Rows from block 10, named by matrix and row number. Each number is 500 + 50 x the weight over the matrix's rms, rounded and kept within 0 to 999. All counts start at 0. Numbers have three digits each.
# c3: 3x3 conv (model.blocks.10.c3.weight, 96x96x3x3), inputs 14-27, a 3x3 kernel for each
c3.31:594476515423446522499481444586428525548441504477451471646432459618462468541542455393518499466502443450511459557506488463404457403448514493504455493529535537547524468495514481481488500483540472485479459440485453431447538576529416423479518458531439455470453484500563461516402494489507512473585542468492561512502567557454561478504451487409482565445461525419543496446506557396482547
c3.32:507354436561522515454517493454486554549517584480491497518518436536480431479564557492449426487550466494483506414554574399595525507512551602496486517444507512479473491455502476471470422442546564529450570535496474542409449493430515563511545514489464561516476487432474466504550509536502610463608514466517516488447487431439396530508522410503553439450498513480560499591484520623573557
c3.33:521501572591575526429482397427498544421449550533557510574502516478540571471519518527468431558447468525380446530533591510564595592553555524568503471491472474543546448559542434489452544456534573564509472520538527471483472447448504503452453553482532607588561590638433461585516507446611547564474557513454485479484462547469413506505426470490569494429446487452430544515544458586478493
c3.34:541491537583575578559480439580602534522563442478454421540569645507472548509495483472514529445497514452504471559495481513468491514550572489515458495471462420452496478522510499580575491513474468345442573480422458442421501503500589508518528526479454448362560636583512601512447473468437460481464507486596564474437509486412444492464512601483499457565579460461521492493486524575452460
c3.35:562499509423481465394459404479524514487452490359519524552531518504461551531428466550568439603548557447434443489610535497532454467418455489486545495521525502547456552520467441410489508495537548513480442451418478424476512528474466400484473537541406372442515480485530572485532580571498538494482453474396502474416473544531497477546587609451469589455521470552570439473486417480593424
c3.36:467524524489493434492562509542551599472541637381484430503476587411494425444529434488415496491549486503587472537482516534485490488526574446492577493488549405500553466502498431503557498541586472405467518517578507523518518456474548550511578453424547534517464499567463601490452427541549503578560530482489431430522501429457582556455496428465547399432432466558552395569542458469616554
c3.37:526497424511501505413416477472434574403449485458531574490505490455452475481561462550446484451473407525529465419433454501474553514514557480446470467438457502520505625561664594507628482444474531440509446479493481505497540582573462480415472398398482439544586479590454358460491424499526496558518477486530423594534546552407518572452470499518523540485507483533514609554467437514470522
c3.38:477442422530494512527527458495566558586515478507522563486433588546517515551515487571487548545495550561476426563536627423431496495484610498463457529499485416561464560541553414474489482583522478499491472507501478503512570475479566551543571422515536497431477533501461464380488580579571515515490444483481417423531481383428538457530441511577517501529464463512560484491439428532536513
c3.39:484490454563518478548442546460518480447535535568477513504517456474479464529525461520546589493478468535458527504500486417504473424520460503468468471495477541567501431418493506508576655552583488508500545479607485506628455534554437537538511498515511425433434513414553503536477502461460471453588506470521490532539453445477434470488536437429453431493516459506461568515556406514486525
c3.40:491460457603529536465458440524542476569500556534582558579558476557495443577557639427470504455488512417456522438525532414432492498485491554577436534562513394441498414528427571509481447492444536516501545479438490471380523501492430452442475499485539562550456473514498442529542521533481510551444444505480508530544504601526535510474487514509491578663512516461550420520489572431452626
c3.41:552476469464500536531431425521538528558574546575515475557379415553425450519477430494486452565440583475478484350422458505517414462476529405455391541511471581499479423489556488514546533503433456499595506515536523550517461410457496507514552478533557517500557565589592490498633522563564460467544510521425528559464515476556453489469484484544546523418480561400484506544474466561398402
c3.42:518504516425484532356456450540524443582486531555486516382538398513456498411391553548547432539481477447462513522551508549502512545426433590551617451413569515480516648505636615454450446505461446472504518511510479486504525486536447437430500578564454492468351450537502507529482535581563530575559512577543516470480507508567538603454527534496503509465532510533437573554444526420486420
c3.43:593567564531493425554500515559567527533507571421479518513437493550494449518506505507516550453546530577599593414426424498489517487551573522464507474505528549514537403537451429585457470405478416436494450521455484597587512462463445468463529527501588570520481562493533506519489542534459560489420559489433540461511460556475449408465429498486506507484541549449572575478570606461472571
c3.44:520541566504465535486483426588521538568425545436473572542485451521503491572504457409407435513477371425478416415483559421458514510558513504402517484497500522534566405526491542535503422555520490526596439502568466513421497512486525495468454513484474430516511425490694493599438496453470521530427509478482454466515401468501574491549519497549497522462408538577554465545473557557390395
c3.45:507471437514512411486489522551482617514453556533460598514452459568510491458409503463432465479513486537482518452477482496557441659578565515490467576435479478451471578482410530520401421472484547535514457515528464544421516514496504470525498413463491534532433464443477487503480441575504496553507477467570491530474469500461475450564425417553551415663564464494445547438486572452473519
c3.46:486527520485455561449463485534574507563538515518549462470601541506471525469480515568384499564506488525524420526468558501393536536533507433474489526453494469451484481455501352492452443495558504517479509461520541483554468439516509506533530483526462505512555460501476443482512488510490493482493543476355515480403442446481506451445491503476434455567451523506523584549555562485554536
c3.47:453550547439535469400386480498446465488451475515469490516526471557506451516497439456389476469507478433369452526482469522437508442515513475586423521536514481538502428499590454517610554590498492547539419491431359538506510543578581525533528567523484434541471464519621493408524530547547602564523514571477521436477474521476457601505514522521472489492451445589536431490497453530532577
c3.48:494465472454452417401439455501507518566512496424485514563590601462539440537559480516535514487457568509532498502548497413473517481473465568480363508504445425572553542465541414354542538452590496435568538453486468483520573528579558465493533431470536458475534553537466539538416424473520458557472459565524498434504459551521508590502466463486504490471459479531534545534508410535517438
c3.49:497468559472476525540504550518528518459471429519483466573524466521586542538429483546506488494449465461417474466493512568487529539432547438487513486516533410475460453517505471436411592502563500426459474510482482545494535490544554531541519505485471471448475470566491531592547463475511491488545534523497551469470514533453504513497504504553503452545507540462508567434525503587622461
c3.50:538537603459515422534597514510460565514463479470447494566515430553470556477551375478426518527489494416463473449437434455545521520668595437477495458551584443481448555536519470509426483522496527508487444501543551460489505434512485601495449455451443458507437507521484534479477431348472495527536550564461559528468485475475468445448442378548538481523501452502537407528527525409391511
c3.51:508601542656568466441466524579552524489497518462420428470547424544533578473457496499462466507481473435527498461468543558524473530431498506569565539472563459474510657605405596481508534527540436497539421474525443555536586480497485551536426501520519498493588586464432484420446444458479502475543491516496493401466453536621524474538484463501508452375483472423525541585473434431626476
c3.52:520476507506465440557465467498409547513531541475579512451496466403461463492528432472538521455518516426457512503580491446565458467444480461413482500465541518454524475496469500458497464440466459427457389404466358396467604549526552494456479334459442498476504509490573464501503419378449474433458485474484522547550498504449511357500529539451438451540487509453456444547525555511601490
c3.53:501509453568495464410487527466457520432529579542490526509436386441462461434607554523522359454456430434499473572502449601491487554487494470587515437501469587474537569540374529533491481506454545452489495476484468418430479433426495519431397426492471446500440472463408549453465491532497480423559498476444625492507628524475477504542571497516462486560581511530477476527471468438412479
c3.54:572460528541479484521455533395481511493524490493505349469599509564512480597640508385467524477523476561545572570555476595582453647452519452424512425442420515505433383459407555494491484459511517490537523553525555528448541494532539527546479551527469498532499447576478488527509521455497520522447536542562643526511531546457465512481527526555487522533476506529532608526484609456419527
c3.55:555491475485611497438507446455383457515533553425532401553475530610503508457458418497570490415474477505555479570517537421471463492525461485549521524516425508508457408545566399519512505508492584422545521455539465499472575482492453478462486407533517561529508501436613538490476418501558450490455449519619531540435581482547372467523593529549656505538482571585510534479516594416494489
c3.56:559491478548477444538536494664614489582548521515491544588552548587500500555481529536549540526479512428456415536510526590507447513519550546509519506522552394451510500487458463513416494430497455434518563560497423516412465545595540453588439468474501530450525452525559508536481497497470494497495444476548512468465448568563541502503471546562485421592559508518510518483438416440526402
c3.57:502448482624534390545485368497533559473451528558538463430468514509469470511471591430460479412432433443467496491482518515531535483444494465520421457428521542497448480538527551536472533517499430539527533512460605470472479459503413545502485538533477505622480511472598553543559580567454573581529547548591535537477516435484484474503523526527552569478486559558436528485491508483427493
c3.58:472530506448466524476543472464543456509537563506440502558611482547547442507489540564546425655513510631583541484515568467473488524555586482502460509501524419463518495468511504504486558537515505467527494454548559563568421480496469436454464473376575650662494461570452377474546519503564524503521497491448524426492461468421435433537521577480485605534572492603579525568516543612557591
c3.59:552447520632497543520520523554537491467452558479486471523612533348524525547435545474554508436452453417484495494505474397436488528442517503445511447444471447491565487559578477453460499528443447458503485477516371493603474452398529534502523530542521496556530481576566544492384491493384525515479560514550425429485497465522533528497474547401545546579501544456460492480481524500447503
c3.60:522459499561532479534601539466605413466526597535559465603474421479559600490512496507396440569536576489449471440501392481556546577481427537515502480504561478562529553561515565532457489642542509508556455513511567473478496479470483450536488477481446614478432543455411556573552545527456438508502468403441507515435436489427499414422450432459477491510619414540552507568574462528526473
c3.61:498465519457455564439602581399515487475442507552472601550504509516486483619511496457514513476491489515564506464544478468559502484484488471569455521567486606573437562537580526492550572495598463475409467443472482506512433392497509525563479511449526431477509495445443445504413551458479518565504521438517483517532504434517382423569511429517548592573557499486488569442438563495446425
c3.62:470439533479567521405474483496567552508482528388520525434470474478514452502483622530445553455500531449580572480525445495474459503531458479502442484545446524437486617508542542457460466458454504492445439547474413424491496512555442453540445503518497452454524432453564488462516503521470553590463477496496530478469453541506433488443540489547496448433422497515442515607481477520487489
c3.63:467520524517515535436438503551524564457502480473466483427495508430493442514423401455386474515500447485476401492497491467490517492442498457503475458440449501552505629598565529457483477529459444460527435375435505577537507475466531509487489498442497540468556485505486466557533436510513442494516525474461450501533575517429524493437382479487491511437412461640614545522544528445510602
c3.64:549530471467602493504532584449580519495551474494467526410491550562526485486453553485411517560473536530565519543488432491550557536584552562627597478465431443504427553556450490498446480421524472599494527487446545529447493478536479574550568510498509525508435510480454447478506425475553505456471504399628493575530552454532484584424525492535568462480501512442425469506495429473486382
c3.65:536502407427523503554565410461430494482550508547452518553599511572516402427492433577655668443533540549529467536553569534543450538556453558545487567549524500530551577465574578506507506522557472368489534533524481450464487434439469494474589541609485464518446423474562504392426483434438427527485496558476506499468452468524497489454423412471496428452446526550451464511486511497565496
c3.66:567497469452508462501562492502420472488498487487443515615425499646475498608546544587556415532521515455490512480584519532555501488536473486474512466502637437490537458445411503465476496526524504464481497486500519406542540463406515488502555489525659631452600538525439481519482452533515481543443421474563483563452535539493495477513434511572513472477476476490519477586524600581493436
c3.67:516523455450524619449527447467458495502563511517545489583512448456466501582470468540499489450526471512397410440488418507459460523509514539525568466490487455514535541502482518502554478520456565586528477491462573577422523574451463444399523463562527487505492555489545580513523541516481478465489481472591478418486567489481466474479522601424465472517523582508421498558480506450495528
c3.68:446435452563562528530516513483523527473492443567413509570501453496544484546534535480537374485514481487585486482461560636523523469492553394551457514507516516495444471481447490512537450543566517487430495516486510470480497471594562528580458494589446397409507472460514488568540541496584496489491490454487427559489479524529605539512481505479516484537491466437538578593506454518529440
c3.69:532546499508514441444480459383500642465495545537442555495487578495517426574491458419495466484460515560538489535435535533549524545514484570544481494458477495562461393485512478480465444453508483505532498451480423395450493452613428482412475554468440531609499546411593521467517468578481451501477501585523469474465541427486471465637493567470465408506495477527558525481444505552481491
c3.70:416483503483472518509493446573435538514527536476525521599581435549461470546514428468479530532495521416539503537568505584506460549501435581540490466499464484507600424528531503466474469518540431543415507483435538519446429567521513465604494459503471532559491469578457439367467492558546485496408420461502478527616598649545546490584470601461498499479490513413436457479507510606484555
c3.71:580495609476609573534512468427470469510460460463518484464505542502544496474571506494460500495516480571533538513420485539418536481401611490455493582498493584488556492444480494382469561470467511511502478460501437449392572513549554524540497502406534463599410519549413529498510517480543458500524460507445511508469461475498390461608461418614490424440413436543518370521509512490623550
c3.72:550527544499476532416504391435548417450489499479478454446510505473395492501400471463451519447444469510442511495530481492495478489499466398439530471467492506480553538522454592580500554513513447462469454458478531426444462435468528405366442502391582516418470452451458482500471521595547518572499518545517497533400441479443534489601523469489454462425471574592544402462475446488494408
c3.73:482443462485633507633559635542434494451544463534459495477478526581472393462511441556428466596544511538495510553537560529496487550562551491363509624565505528514520433477557500437471495520468528513533568558501408342427435551482543527440568531438560532557542483468522534591495449499496467491454529473541451503560565499546581505520551483502493450519492454560487441466511493460418608
c3.74:464539488407492539469384472504505478509506512487464392440427526492539506525488540472479456557477477499421498517539462626587491512567504529524540458477474461438577576488413594534605472524439492514515537588588555515459368439455454480506631589531558650476365474483433490475627556460555485494570566538493508401496449406415483523619524577508535498527450463503489431463485519463437541
c3.75:546574468432462473546528533490454498638551427582479510453524458497565373445461519478457529450437513568533488514501563516514471537554506467478433468499496526548530417477499557579485595529527441485502500409508622586637502537535466464496424500484512470426338441459472548566488450457486441508486493483506565491527416473600504454472534510563551583397507501570498633473481485499412524
c3.76:554606559609492475627485531541446507572436536518488462495502485552440502468455589555500501543534476448479411566548416508479534565461445507512431477560452387480404467479559560476590543449510535486505496450527541486481448534562467462549473510605448517528551457435603540546497560481465481484561503484492622571511602524555529491556646474473474509490548451505481459566481444493470517
c3.77:483457474407550530514463581567452546506513599509521421459521530470380455481484572476409467438463468456442466568522543555501591437413455490506421490492516525528484504513502522532528455563494534557473489491482574456460488468422443437451429589472509497548544564563514517496410474462526484555455486545608419524537446429428412363592606530606561520577491555570542525485466515521550482
c3.78:427515456473540506413464499435541438478513533493538453638491463595492493477535477512536519460518409538493419463478529427524463460485489466465524523519556500516565539534430525493499549472458558510484480523505477527512435426373497489473483591503455497430461382535504450472498471420420493455390410520541486558502464521477481490524485536477491418471518489558614593546530548513434437
c3.79:551561634534429483451483442535566515591528477569499400512482453567439483396544456558474507509483456470547493438530435505430481500563536464507423466496421550553481473496518435420477435422457377412470484434460456474432508471485536455464521538468455478522544494483458480554464508526477496472524613533509487462510513520449380446416473459437507546554571510566501453587466495462637526
c3.80:392442402443507405525515453386442388472472517542579481458499438517422483448543567437517575463611554477505503608523452553485488449487439490510555515539529469503543564554535535504604576536628508500492433484544547483594479444511469494457478494473638565528497520426533557483466472520439472470478462502399533472509501489498575542573623535524493551486458498475462486496576534506455487
c3.81:489490481454496391452523435399465468454518532489463557466424484473544543509527503538597519446523403472480428494444557480478511460443516560565486586653516626650630447460502523542594562549527483467526426499549446420561502490561410504433518529524524483587493496410500412460432437504459493469463444485558418482546553526475433464502569507535521474457563548613563630556499534518425494
c3.82:454418428548516496494413448607459489484415449493495490626515466485489429507550473507540496505485509505543600477461492461398525569528512586537520548512527525542503540502633500506494504566529447481408490503420496467488529581488443492394399565447551472461475502458572540440455454485468471416478502453618471558407454595467503477581431482555499508564504507491535476430490507532532437