{"model": "multi-label image tagger", "dataset": "photos of plants, animals and fungi (iNaturalist)", "train_examples": 77898, "image_size": 32, "crop_scale_min": 1, "horizontal_flip": true, "cutout": 0.4, "arch": "repvgg", "norm": "batchnorm", "hidden_act": "relu", "depths": [4, 9, 4], "kernel_size": 3, "stem": "deep", "widths": [64, 96, 144], "num_labels": 75, "init": "torch_default", "optimizer": "muon", "muon_scale": "original", "learning_rate": 0.012, "momentum": 0.95, "nesterov": true, "orthogonalizer": "newton_schulz_5", "adamw_lr_other_params": 0.0019, "max_grad_norm": 1.0, "cautious_weight_decay": true, "ema_decay": 0.99, "max_steps": 22800, "batch_size": 512, "epochs": 149.9, "lr_schedule": "constant", "warmup_steps": 2280, "weight_decay": 0.004, "adamw_weight_decay_other_params": 0}
Rows from block 11, named by matrix and row number. Each number is 500 + 50 x the weight over its row's rms, rounded and kept within 0 to 999. All counts start at 0. Numbers have three digits each. After the name is the row's rms in percent of the matrix's.
# c3: 3x3 conv (model.blocks.11.c3.weight, 96x96x3x3), inputs 64-71, a 3x3 kernel for each
c3.0 099:490502561587547465506466452477495491491490506563503588477507564469457548435451500575568577513544470447406479455422437599489611533552578506561491385563474497423512579433527457491446581642461501485485573476519528446485
c3.1 100:489543503510486529492504514457483521439560516494521462584545474434461468510413508565535568508537454533470589517510634459553440530478411552518489504451449530486463453509455611508539548496550465524402526517563471475473
c3.2 101:549538525576498556512503555518510537450475516463504491482465516504489480512449526373424459573530511534486476507484502479576436527478467614608560582569595546504557525440446523494397417434377548517561509503483512517542
c3.3 101:428469456508524502592553483481474576489515479572540488515471486513469490404496475412419454523474433500444398500444519533461523535479567535460427548496589528484346478468461534452490542478504596437544456498510514485535
c3.4 101:549462598472506474476530466584501437492524460538498479485413478458481463531432447483533600500482511415452466458542526418565503445502549429496483541452508527419536523523670539575466477443427506519436467469558479498508
c3.5 097:469514487470523473486511604616552517526512494554562507497501442565546481436468523501529515470557523511488442497460536557491527522494462436428484481524560517515584516699537516538522512464482448471528514457548460510467
c3.6 100:496520511507516503519536475560515505501530512474604488515477458514521463486518509494512459452488482600595528430449534500510491562599457467393446480442493502519570530564538494573577529553530419524441575482552502533569
c3.7 098:504560526465516547527435450451516492483532550467471496509506467536439463461460456503463499485469468574532557529463544411604567537507448573505461533516574520451614494431502589484496576442455490497472483531511419407466
c3.8 106:485457501465472500488496424445430478540587550517493512487463558513523476535467539496454500600514472455582521513570527424554430392489449529467511505447473558654452446458482439533557483440464450463513470522499384603510
c3.9 100:465546604445475541513465566535508579555472544527495621546536500508486526441437491488438502467492472487417425482508552465536504489450400511491468532536567491494501468562428472535453538610478443497460584522504470560585
c3.10 101:528528525555561471514535548515450486497471505505534549474518508417463462515460486465510528448446412492528534521591503540536463536404433469461524443427412491549580515471499495465488430483540448449545430545611458475477
c3.11 102:476535536534460470498583484446545472489473492541513421542480443518454442504441454489500529491493459466446442454556458485489472513408541523494479498545489472476502519467500499482575560520617404436426421430435420481524
c3.12 100:546492520488486472508575476475485430485511518558508517447473496526497531430495493410588583430580534482512481494408399515505437492537506472468436525476432535448534493445482427493472607535517477508480588518418576527474
c3.13 101:546477546484548535490444554527476435503447488533459486432408495521423537420407448507521608510499504546471512546502465552455589485442529489505459463555480479481439496457461519483625481597475458490495418454530520609530
c3.14 101:534385419472530457462488542444438460424568412489487445620536588590453472479487447572522558532470472546567551525495544542463490462502389532509603509516502495500510466528486524519446553447385508536595477546578501520505
c3.15 102:516498548556489484438516545507509424534547420498576471498507488485495416485566490419471495523488499468463479601551599551507466506505464450399416559471519477462416476505455467474534456498490507502474488531435569532495
c3.16 100:527557550470486444505464479502453520483446518556483578509492528505521494416520537641618552537470461583494500566490523547455408456486526511519476526508478630561464517558579522518471481589461530477507512519589607472501
c3.17 101:408497412467521560481555567474492469464504481476610513513522513510472575520465529457536482443507541560556642583502477441448540442515547453497433453454419504489558499554537427493554438536435425444474483456453491507496
c3.18 103:487530450436523476450543511502512492499516550422542523554585497526495488538498502474438446504513486376364511496498398463482473567504611566455562500497478379459472408516440430487580464619483502641625507469565521481462
c3.19 101:488588545577609541456538505457407430459515492505461456516486498499541478510515502501449505572544504525499609552492455545479467627563565589543497488458527560513479462424445477484453492508487469460624460458518512465512
c3.20 097:503469471497521497494518603517476459480474449521553518586584456495501481558524471459467491496516423561435503440494497498518481598453421545538536483462432561445446463479483465439536485450414551461501439454477469573565
c3.21 101:595504441484466526531560552469488486456517521508456537509421418553460505460490507431457438514484498490516629433522517479451490404499466500484369492512492510510512552573555459493473483416478475507456533492541476506453
c3.22 098:468431575440536534544521539435479474520522528590483598482522440482539521511511373556473446558540475566518556556509516548450530469439411410440471534513539404446429520531485525480488576526481505493563457471536473511475
c3.23 099:465493411499526414517512458575533580559479522490474513456458397540524465511567459531459500515447473472497519442495453552549483517523475497506519477471434516480450521451595473530543527530673461491489484509551436524425
c3.24 100:507496490533523486459493410468411428595471562520459497495517416495507386505459440429458454382415449480512482516556504484452498455491493480561471501492489572427490452563439464415437397374389535426484557532504502475503
c3.25 100:481558589545508539530550479460522481442462494535517466470478429523516556565599607568482476517527565518556544470471428502461465422413424520476396466519516532474445565567508567573477433508480534598544465493555412505477
c3.26 096:478507473478519444517547482510455496503457537523514400528534515544549494501514483551477499523489466578469558506511379599386481457513448497380429481436457493405407506459429540531467425512451510504518456450465462472405
c3.27 101:500505560509487528520507508478472476492460473505500472560642538510530491564599586459478468438471432483515472452498435468454557494425527532478568549486552593454435557534532624546681540508543566567611516584543534571532
c3.28 097:466464543415437469479515468524486628523520456531397570490548510518572587497472426534496489496480503570402455529556468499584492549516435572575507496449392420505444434517535560522446454539485492494501415493442554513540
c3.29 104:453449476532511451469456544525481442491496492542459464514513499461491473521463487513493477471556475452495459538443455491434412578586570493526600413568449523490481513570565483482520429449529542480455527504502479404498
c3.30 099:515471482475502496505476568537506429470418406423458395430491461442510531508514541473495521478445511490549560504517554520470514461531400516504365551525436609457458411460399457461436452446438483493485440475459609531519
c3.31 101:476492490488503513483521550561480526495463504497477586390466437368460428567563446507554537501553502507512615436394499520499447549493582426533474520483522444420527460464542554442524483340468500531455571465524457416392
c3.32 096:505448535515505471533491608504473557578501471457467537547506602472528487524519520502518485432382447526539525529438490544525436543481523582470577366452442445478493622455502493518481487439479458499508484512467491437500
c3.33 100:451515471501511526520520431493434481571496485397432473522572501499541501506510595460430492485431494577530486432457566438512552534481536456520448462438462493515501492396475505427489478520425580526506545479522624511511
c3.34 100:472453530521526551515476516564547607470507486501464467395472410558485569427494471510476476512416516548486490515535506516520470518458458543494444425503452422459561477537531566499524565600581590566601489533558426472498
c3.35 101:447505482427496521486507568555536509556548522528511495569537591576468502531474486508495631514460439489510547535609559481539429498434416546427440488480526458464484485506491447486473477480458541512552428536483531528545
c3.36 096:537543513459539501418435443501482518552539514538547627575491551454452401528473456562549543499502544480540502473598512461514469595519567522607522462538583421589455558507402490497470553482467418490488518440466520496384
c3.37 101:448567523422510476371410401481533536478463486498527518451573464425506489462444453511481472518442431492478464433430463499459444526492538519415371500412460427431375457462485591501487448472428427478546459505524406477457
c3.38 102:445513449489413474469528404427402483469507464522557474479467498554561588584552566505474489479475463496530562449471464477524529388578489548514620476503567397467456502479523559404446426487457494598496433445545474523558
c3.39 098:448518514455486439537475449495414513528519549508537537429467462495527535482480596468598462492496540412464507509526483430444419482512448496538425461491395458502419491502538501443465651453488501553413455509550515521440
c3.40 097:511471489486469528524479503543524475460546513458434396493410462554508494504545464498480488587473443511561498478545544495565539439507484417362338560534535476584565544494452482497516427500601482523489511509511547564507
c3.41 103:456503487491510467469517449463519622500503573540474502555545434497564477457536570511542501419523449423445505567562528485468448412419494569450555529478517600593586502420466473517454471545488520501482534514503529448526
c3.42 100:552557561475537477487483448487533507500583459496487511487419525514539488483493481488516510549545616600526559471460427467497494470369454480549532505474466467456454490416487474503411513481457538606556518540512525479483
c3.43 099:479422443461506440437432403543497524502471554508498504426560581518528517422475606516487465478509429439489470560455481514482451537438455529498506466478474418432489355437462497474480510490547504494494497526559542494564
c3.44 100:507444507472498483593569554458513563524518555427506445480408401513459380485494458559527586526538488448453455538498429441458554438433545452539472514476476543506421525546467437581519475582531436512468431481446500559528
c3.45 100:449539461487454511494559534528619556551566524518474518455429507454445481606554568531538487531452416587446517560518636481491542479442511485595572493452520539541582454494486440459576463486451459437354538495482508478513
c3.46 100:495535513493506487521489515479488544487469486565469475526514554558515513511515505510574456530517485486415417516438502532453440460416411553553515498487518523539532390502466455567460464519446544510455436478441448596540
c3.47 100:551525482524499499545536481488484504620463505473528490428504440473487472430510644428437441462443515529506534449457511548528492500508445613473573479462489595474430544513466528569522483564485493602513525484474493449455
c3.48 097:549517467532521562530552466525467490492480472415431524539505550590565607507515451486483517485478492592518530486508576491525538433527394467503430484530490520521567544545476530510489481392499476495515475528446388537467
c3.49 101:411463525456511501508513489461491502569459543524537556503459518515536558525511451480512520504545557524504560498506413526430512624493547461451548582494583488467538545544531478518526517471458392417542520459488424456420
c3.50 100:531510494492490503493449505508508510458541504491507482460405413487542518503484474414477442530481454468547451445507551468542542517541535483528527476542495470562561439489532518517468452468445513413484517477450569516521
c3.51 101:540573560510496472553497531501520511494508471488526557551494539494437515564551440502495454549545433468508409490550541523570423444504472486470459403525553471489545501476460420449455582554560488458532428452524408498499
c3.52 101:534452460470488458404485441567498471530423483524521588520526508501426502509541537567471513612482506565512552505444428535557588573500538496495488455504534550586574476512515482502549488455490599542557589523594490483557
c3.53 100:406509510430532493515499440563609521490536571412486501508523471565590568497462490501415495437547606493465463588401522573502515526429500504516549572469518508542465492449555436482564560508524398483511506587570581625585
c3.54 104:534485520399512451430446423469497534546452467434497470456516616562496494538448475477478518468571533498526524491504542518491537555456446584646570554547447498501594486447422464499495502493450394439487453447494475458515
c3.55 098:498547553494548438481488506523510451488479507530472467495498556416549389477515473471486451444409437417556496517443494554528512536472434393393396478419464435450508524506519517533503506465448556421466466463421552499547
c3.56 101:522560503481465448594499478416469474538496517587457457517453506517496471598491559471494480469462470492506484589470484460508533586527524423457358529504521518452455500517659475518467468468537463500495541552560523447577
c3.57 101:482484499490555549521523474490488547463483546523542502525508430505472501475531550482499451336454427432438468496451536428434530470482552472448515515484437474476409572494451409458457501449457356450486522527465510515449
c3.58 101:411412447507503435518564581528577595490490468462441421501577542527503482488471458541476485566491481469440530422421495563626509616513599505448460569490519435507405583467491383522555535518489491563497484463428496522543
c3.59 101:474432431497458506455421539452427424618516494562466527525581562460504526540515555535559510444435462466433536557490555504520540468454518488608525630514454529471634455483521398507487531480492538596522483514505454479516
c3.60 098:517506553464505418480418464506519449432526547480457489515416513470468481438480474499444517365453570482539491499482554523465589484508486594512520488569474467487485608503554499487492570445525512473409489513519485513448
c3.61 097:469536501499481474516523452547492478524522562480521478492461472526515584527558557451483444544507422492479477555515460466461506564529582494531517537437524471464494502436572490450496504492515478527420461530504522533536
c3.62 099:426538509442513474462467578456490512509488494424480526496586545537486519580511489511545466425479448489398409499539421470433401630494413498535580443435445501535525505495595483503442458562474452546453444528496501536457
c3.63 097:511439478566525561532493454433489465490508515579517573513548529539422551596490545451467553461514447464413472528480455488436476546583526544457476402544492455514472479475436399449502506476435461483476462560533463506569
c3.64 101:563459465505496468491454498435454384474497453476525478559536523536482496485529459471554535418492475539528535474532470538525518529467534554542474465456505550493504461460490466467511490439433528528489492563496513459471
c3.65 101:516420483440457461472545488503492474411496463465528528500490504558481440482422460475476488454447482533523585509558613550543565512558526607559576409468493376390452476484445535519530486473499486436490502466456458399502
c3.66 101:603462555516489502561545547500446457472498413550567563516545548525504510444504504466442492400488472517444496415417424421438467461466488467474513505496422429466511513459483465484491427469450536558537518482606513510467
c3.67 100:501458470497562427529522490411385494485452455463522528502484470446523429427572521363383453468559528514476431473499502516518497436537396530518397489581531489494597537579480486468480490465500548503494533522602490508418
c3.68 097:490454515523509498512507551545524457508522540460440453564469541589500614471470497520475494423579521445499443511449420506486456456349466572489446494486450538483505483460511571437527565476533439437481543531472433534443
c3.69 102:524459475493500461507541511517528495481463538526480441563528520544465464411455524443446483408427509423533482557519436471512553457526572456396416530567422488468492550533532515516539540626519582579546482488440588608487
c3.70 100:551499478547515503466434494488425479496478519619535489513492528454531537551554520540520532458408444427459407492497501502529481521521469488481519472520459468489526520451403505470474428423501510405468526486477524460531
c3.71 103:488527469467520494549485546466476501483493486474558566534484645554521543569524580507514467499463539530563563549460523556528413464506560434569527463531599476535524593613517451461468467454481566486485506474442535408485
c3.72 101:491586615443467542546491491456528518488526450485501556506433526466458482575427506459589479513489443534533443533464497407489519460533521473559538439464472453514467482505583523465426510553634508559521477475436450417463
c3.73 102:491484472449526454510541425394487476478490438507522476441515493566486452544457412516558594535568590517484566486538521569474573429446527572597454568487453502483380418428480509488460600476542507461511465445459534494529
c3.74 099:543539524481511452557553506557534473473468401438502479472517506544488481515564529498511511481467413426472442554539483508524582466563561398547507502431534446434393563466468437490488469448466486521559511504510518521503
c3.75 102:458544567543502516578518566483453445554456418542469551625508528521464471538525584449509546556588549611674505519517483597517631449509528354416509498508416566623466516503486461484496602517552516489510531521562512514543
c3.76 102:458467487480466514504465453457483519459428492493546531435417357487427507541454534518551520549501517467532594449586513533613547591632492528634521531460444404471467528523523471479519531530505493483423492469466578600550
c3.77 101:459455495475481494493460489458482506556531582449466519463502560435559529629535586495498526530535510506499535577445502585557493502443495421464469538567542531546517562517468570519491473381440418466550429494496528490458
c3.78 101:447466410523445468494502463602559563464454442595554491548547487483464420470484537463457426508435487461513467457533487470548571457432641432449380411391400549478480397420438470511435501538510441514521446504515463512509
c3.79 101:572528558558491534542428484519440457539441458544552471557476568514559536534551479391517479548515532498405456532457502501477481591482497535509442463535609488514468491462436521576530556491490543473437475464426446399456
c3.80 097:435539508476580607491519555447446484523570542448437443495521483490436460410480402586521571602483542442471466423366575517419544480480477506450494489517492473458402356396417450445550521496515501522577456452419487529478
c3.81 101:429488464421478395562520454487503454505472488482400496468449424469501477589580581473479463502472398516522422566553568505610482451528517505451474509498508429491620536474404542494445471472556610524463452533525471498482
c3.82 097:458523490504493451444482481500515513524505495490534485441445492496419481454523505562562468398534487483555524515523447379500509496522402461493617450510501512535488622469574478512527542532540467482425547557517550473527
c3.83 101:533473489486633466422525515542578529514577526446509579444527495573571490465517493435417448468490438528508533505499412526534522608458467494525493590536478571558527481540530589513475500487575532516437523527549544457514
c3.84 096:565522501555519518532540463450405544554468516506491475513469419445488454561507547539526521495483532481564535423532388496551541509514492605502582458534566409484491540488476580432439589448474484633460444525500561544495
c3.85 100:535463499463510445456471480501544502528505488503517519461415437493528442405475394451487458499467446522535542537535471569559533500637546530491381456434450542406368420401472573518588528521452527497504472539546453440544
c3.86 097:413448479462490459448543493520511460440502421489440463506474417530528534380442496612540474535562474465495491563492429501497432506435462514435505477466451371483521621540548492483484555592560498512578461469479411435465
c3.87 099:455448520488538487523525520517461451512534501501529493456474554447499628442442507446472437526475494621568470527560477508510450450519461521438448466506442583490398416457437553493544551481598500552597582511486423418468
c3.88 100:536543513466496506457535509504476463493522439480534531463477466550558496489404395571523542461498496488484514504516469610483604552503504465573537604482556492356439461469480452381469508518427421535548544558497558564546
c3.89 099:481498449514508521550545528521541488440465416538485549515582542518530490477557389483503525477512546510538640502528485508491404449559545461468451457501518465331452475413541494518543577453467503489497450496463460503467
c3.90 104:381463565522476457547445431475525504437490527550509534430470419497495609460479484623522503489462506508541437487502625454488519453481528527561525423593506442447353559482578525526535513491562350497468437569512510561469
c3.91 101:532541586494510488419484463511491446538472563485456491549554548579564594454503567453497471522546487491489502494567523432422493550467536429536527492500544444410369526385460451471527477474524505468485432497464649535519
c3.92 098:526461563491506472444512511515502449469465470516518494550411438535506487509457513523404423541465547434446503509480435540496508447444471535491499533459417488447443503570522404498488484521460545513519499481445562488473
c3.93 099:499494548492564527545588507476545509479475477484487507479623461515558512472502379439467534481428534575512542569484519424525457433410481586462505533472465435520394492519477483506444558429523499591565473507537480490511
c3.94 098:555476492522537450493461455505513412457541456497521517442435469484536435591585494423473460513450492533518544444511542528490470538530454523502438424523498558527514529584572408495465493442489564447520541565504411511491
c3.95 098:528567536434541480452447497535509486475529513528513513537496481486518553434487532466429456460501522550385530587550450514513384435471390612407364569474463530517444497460511498467413486538461557444495496457476546549492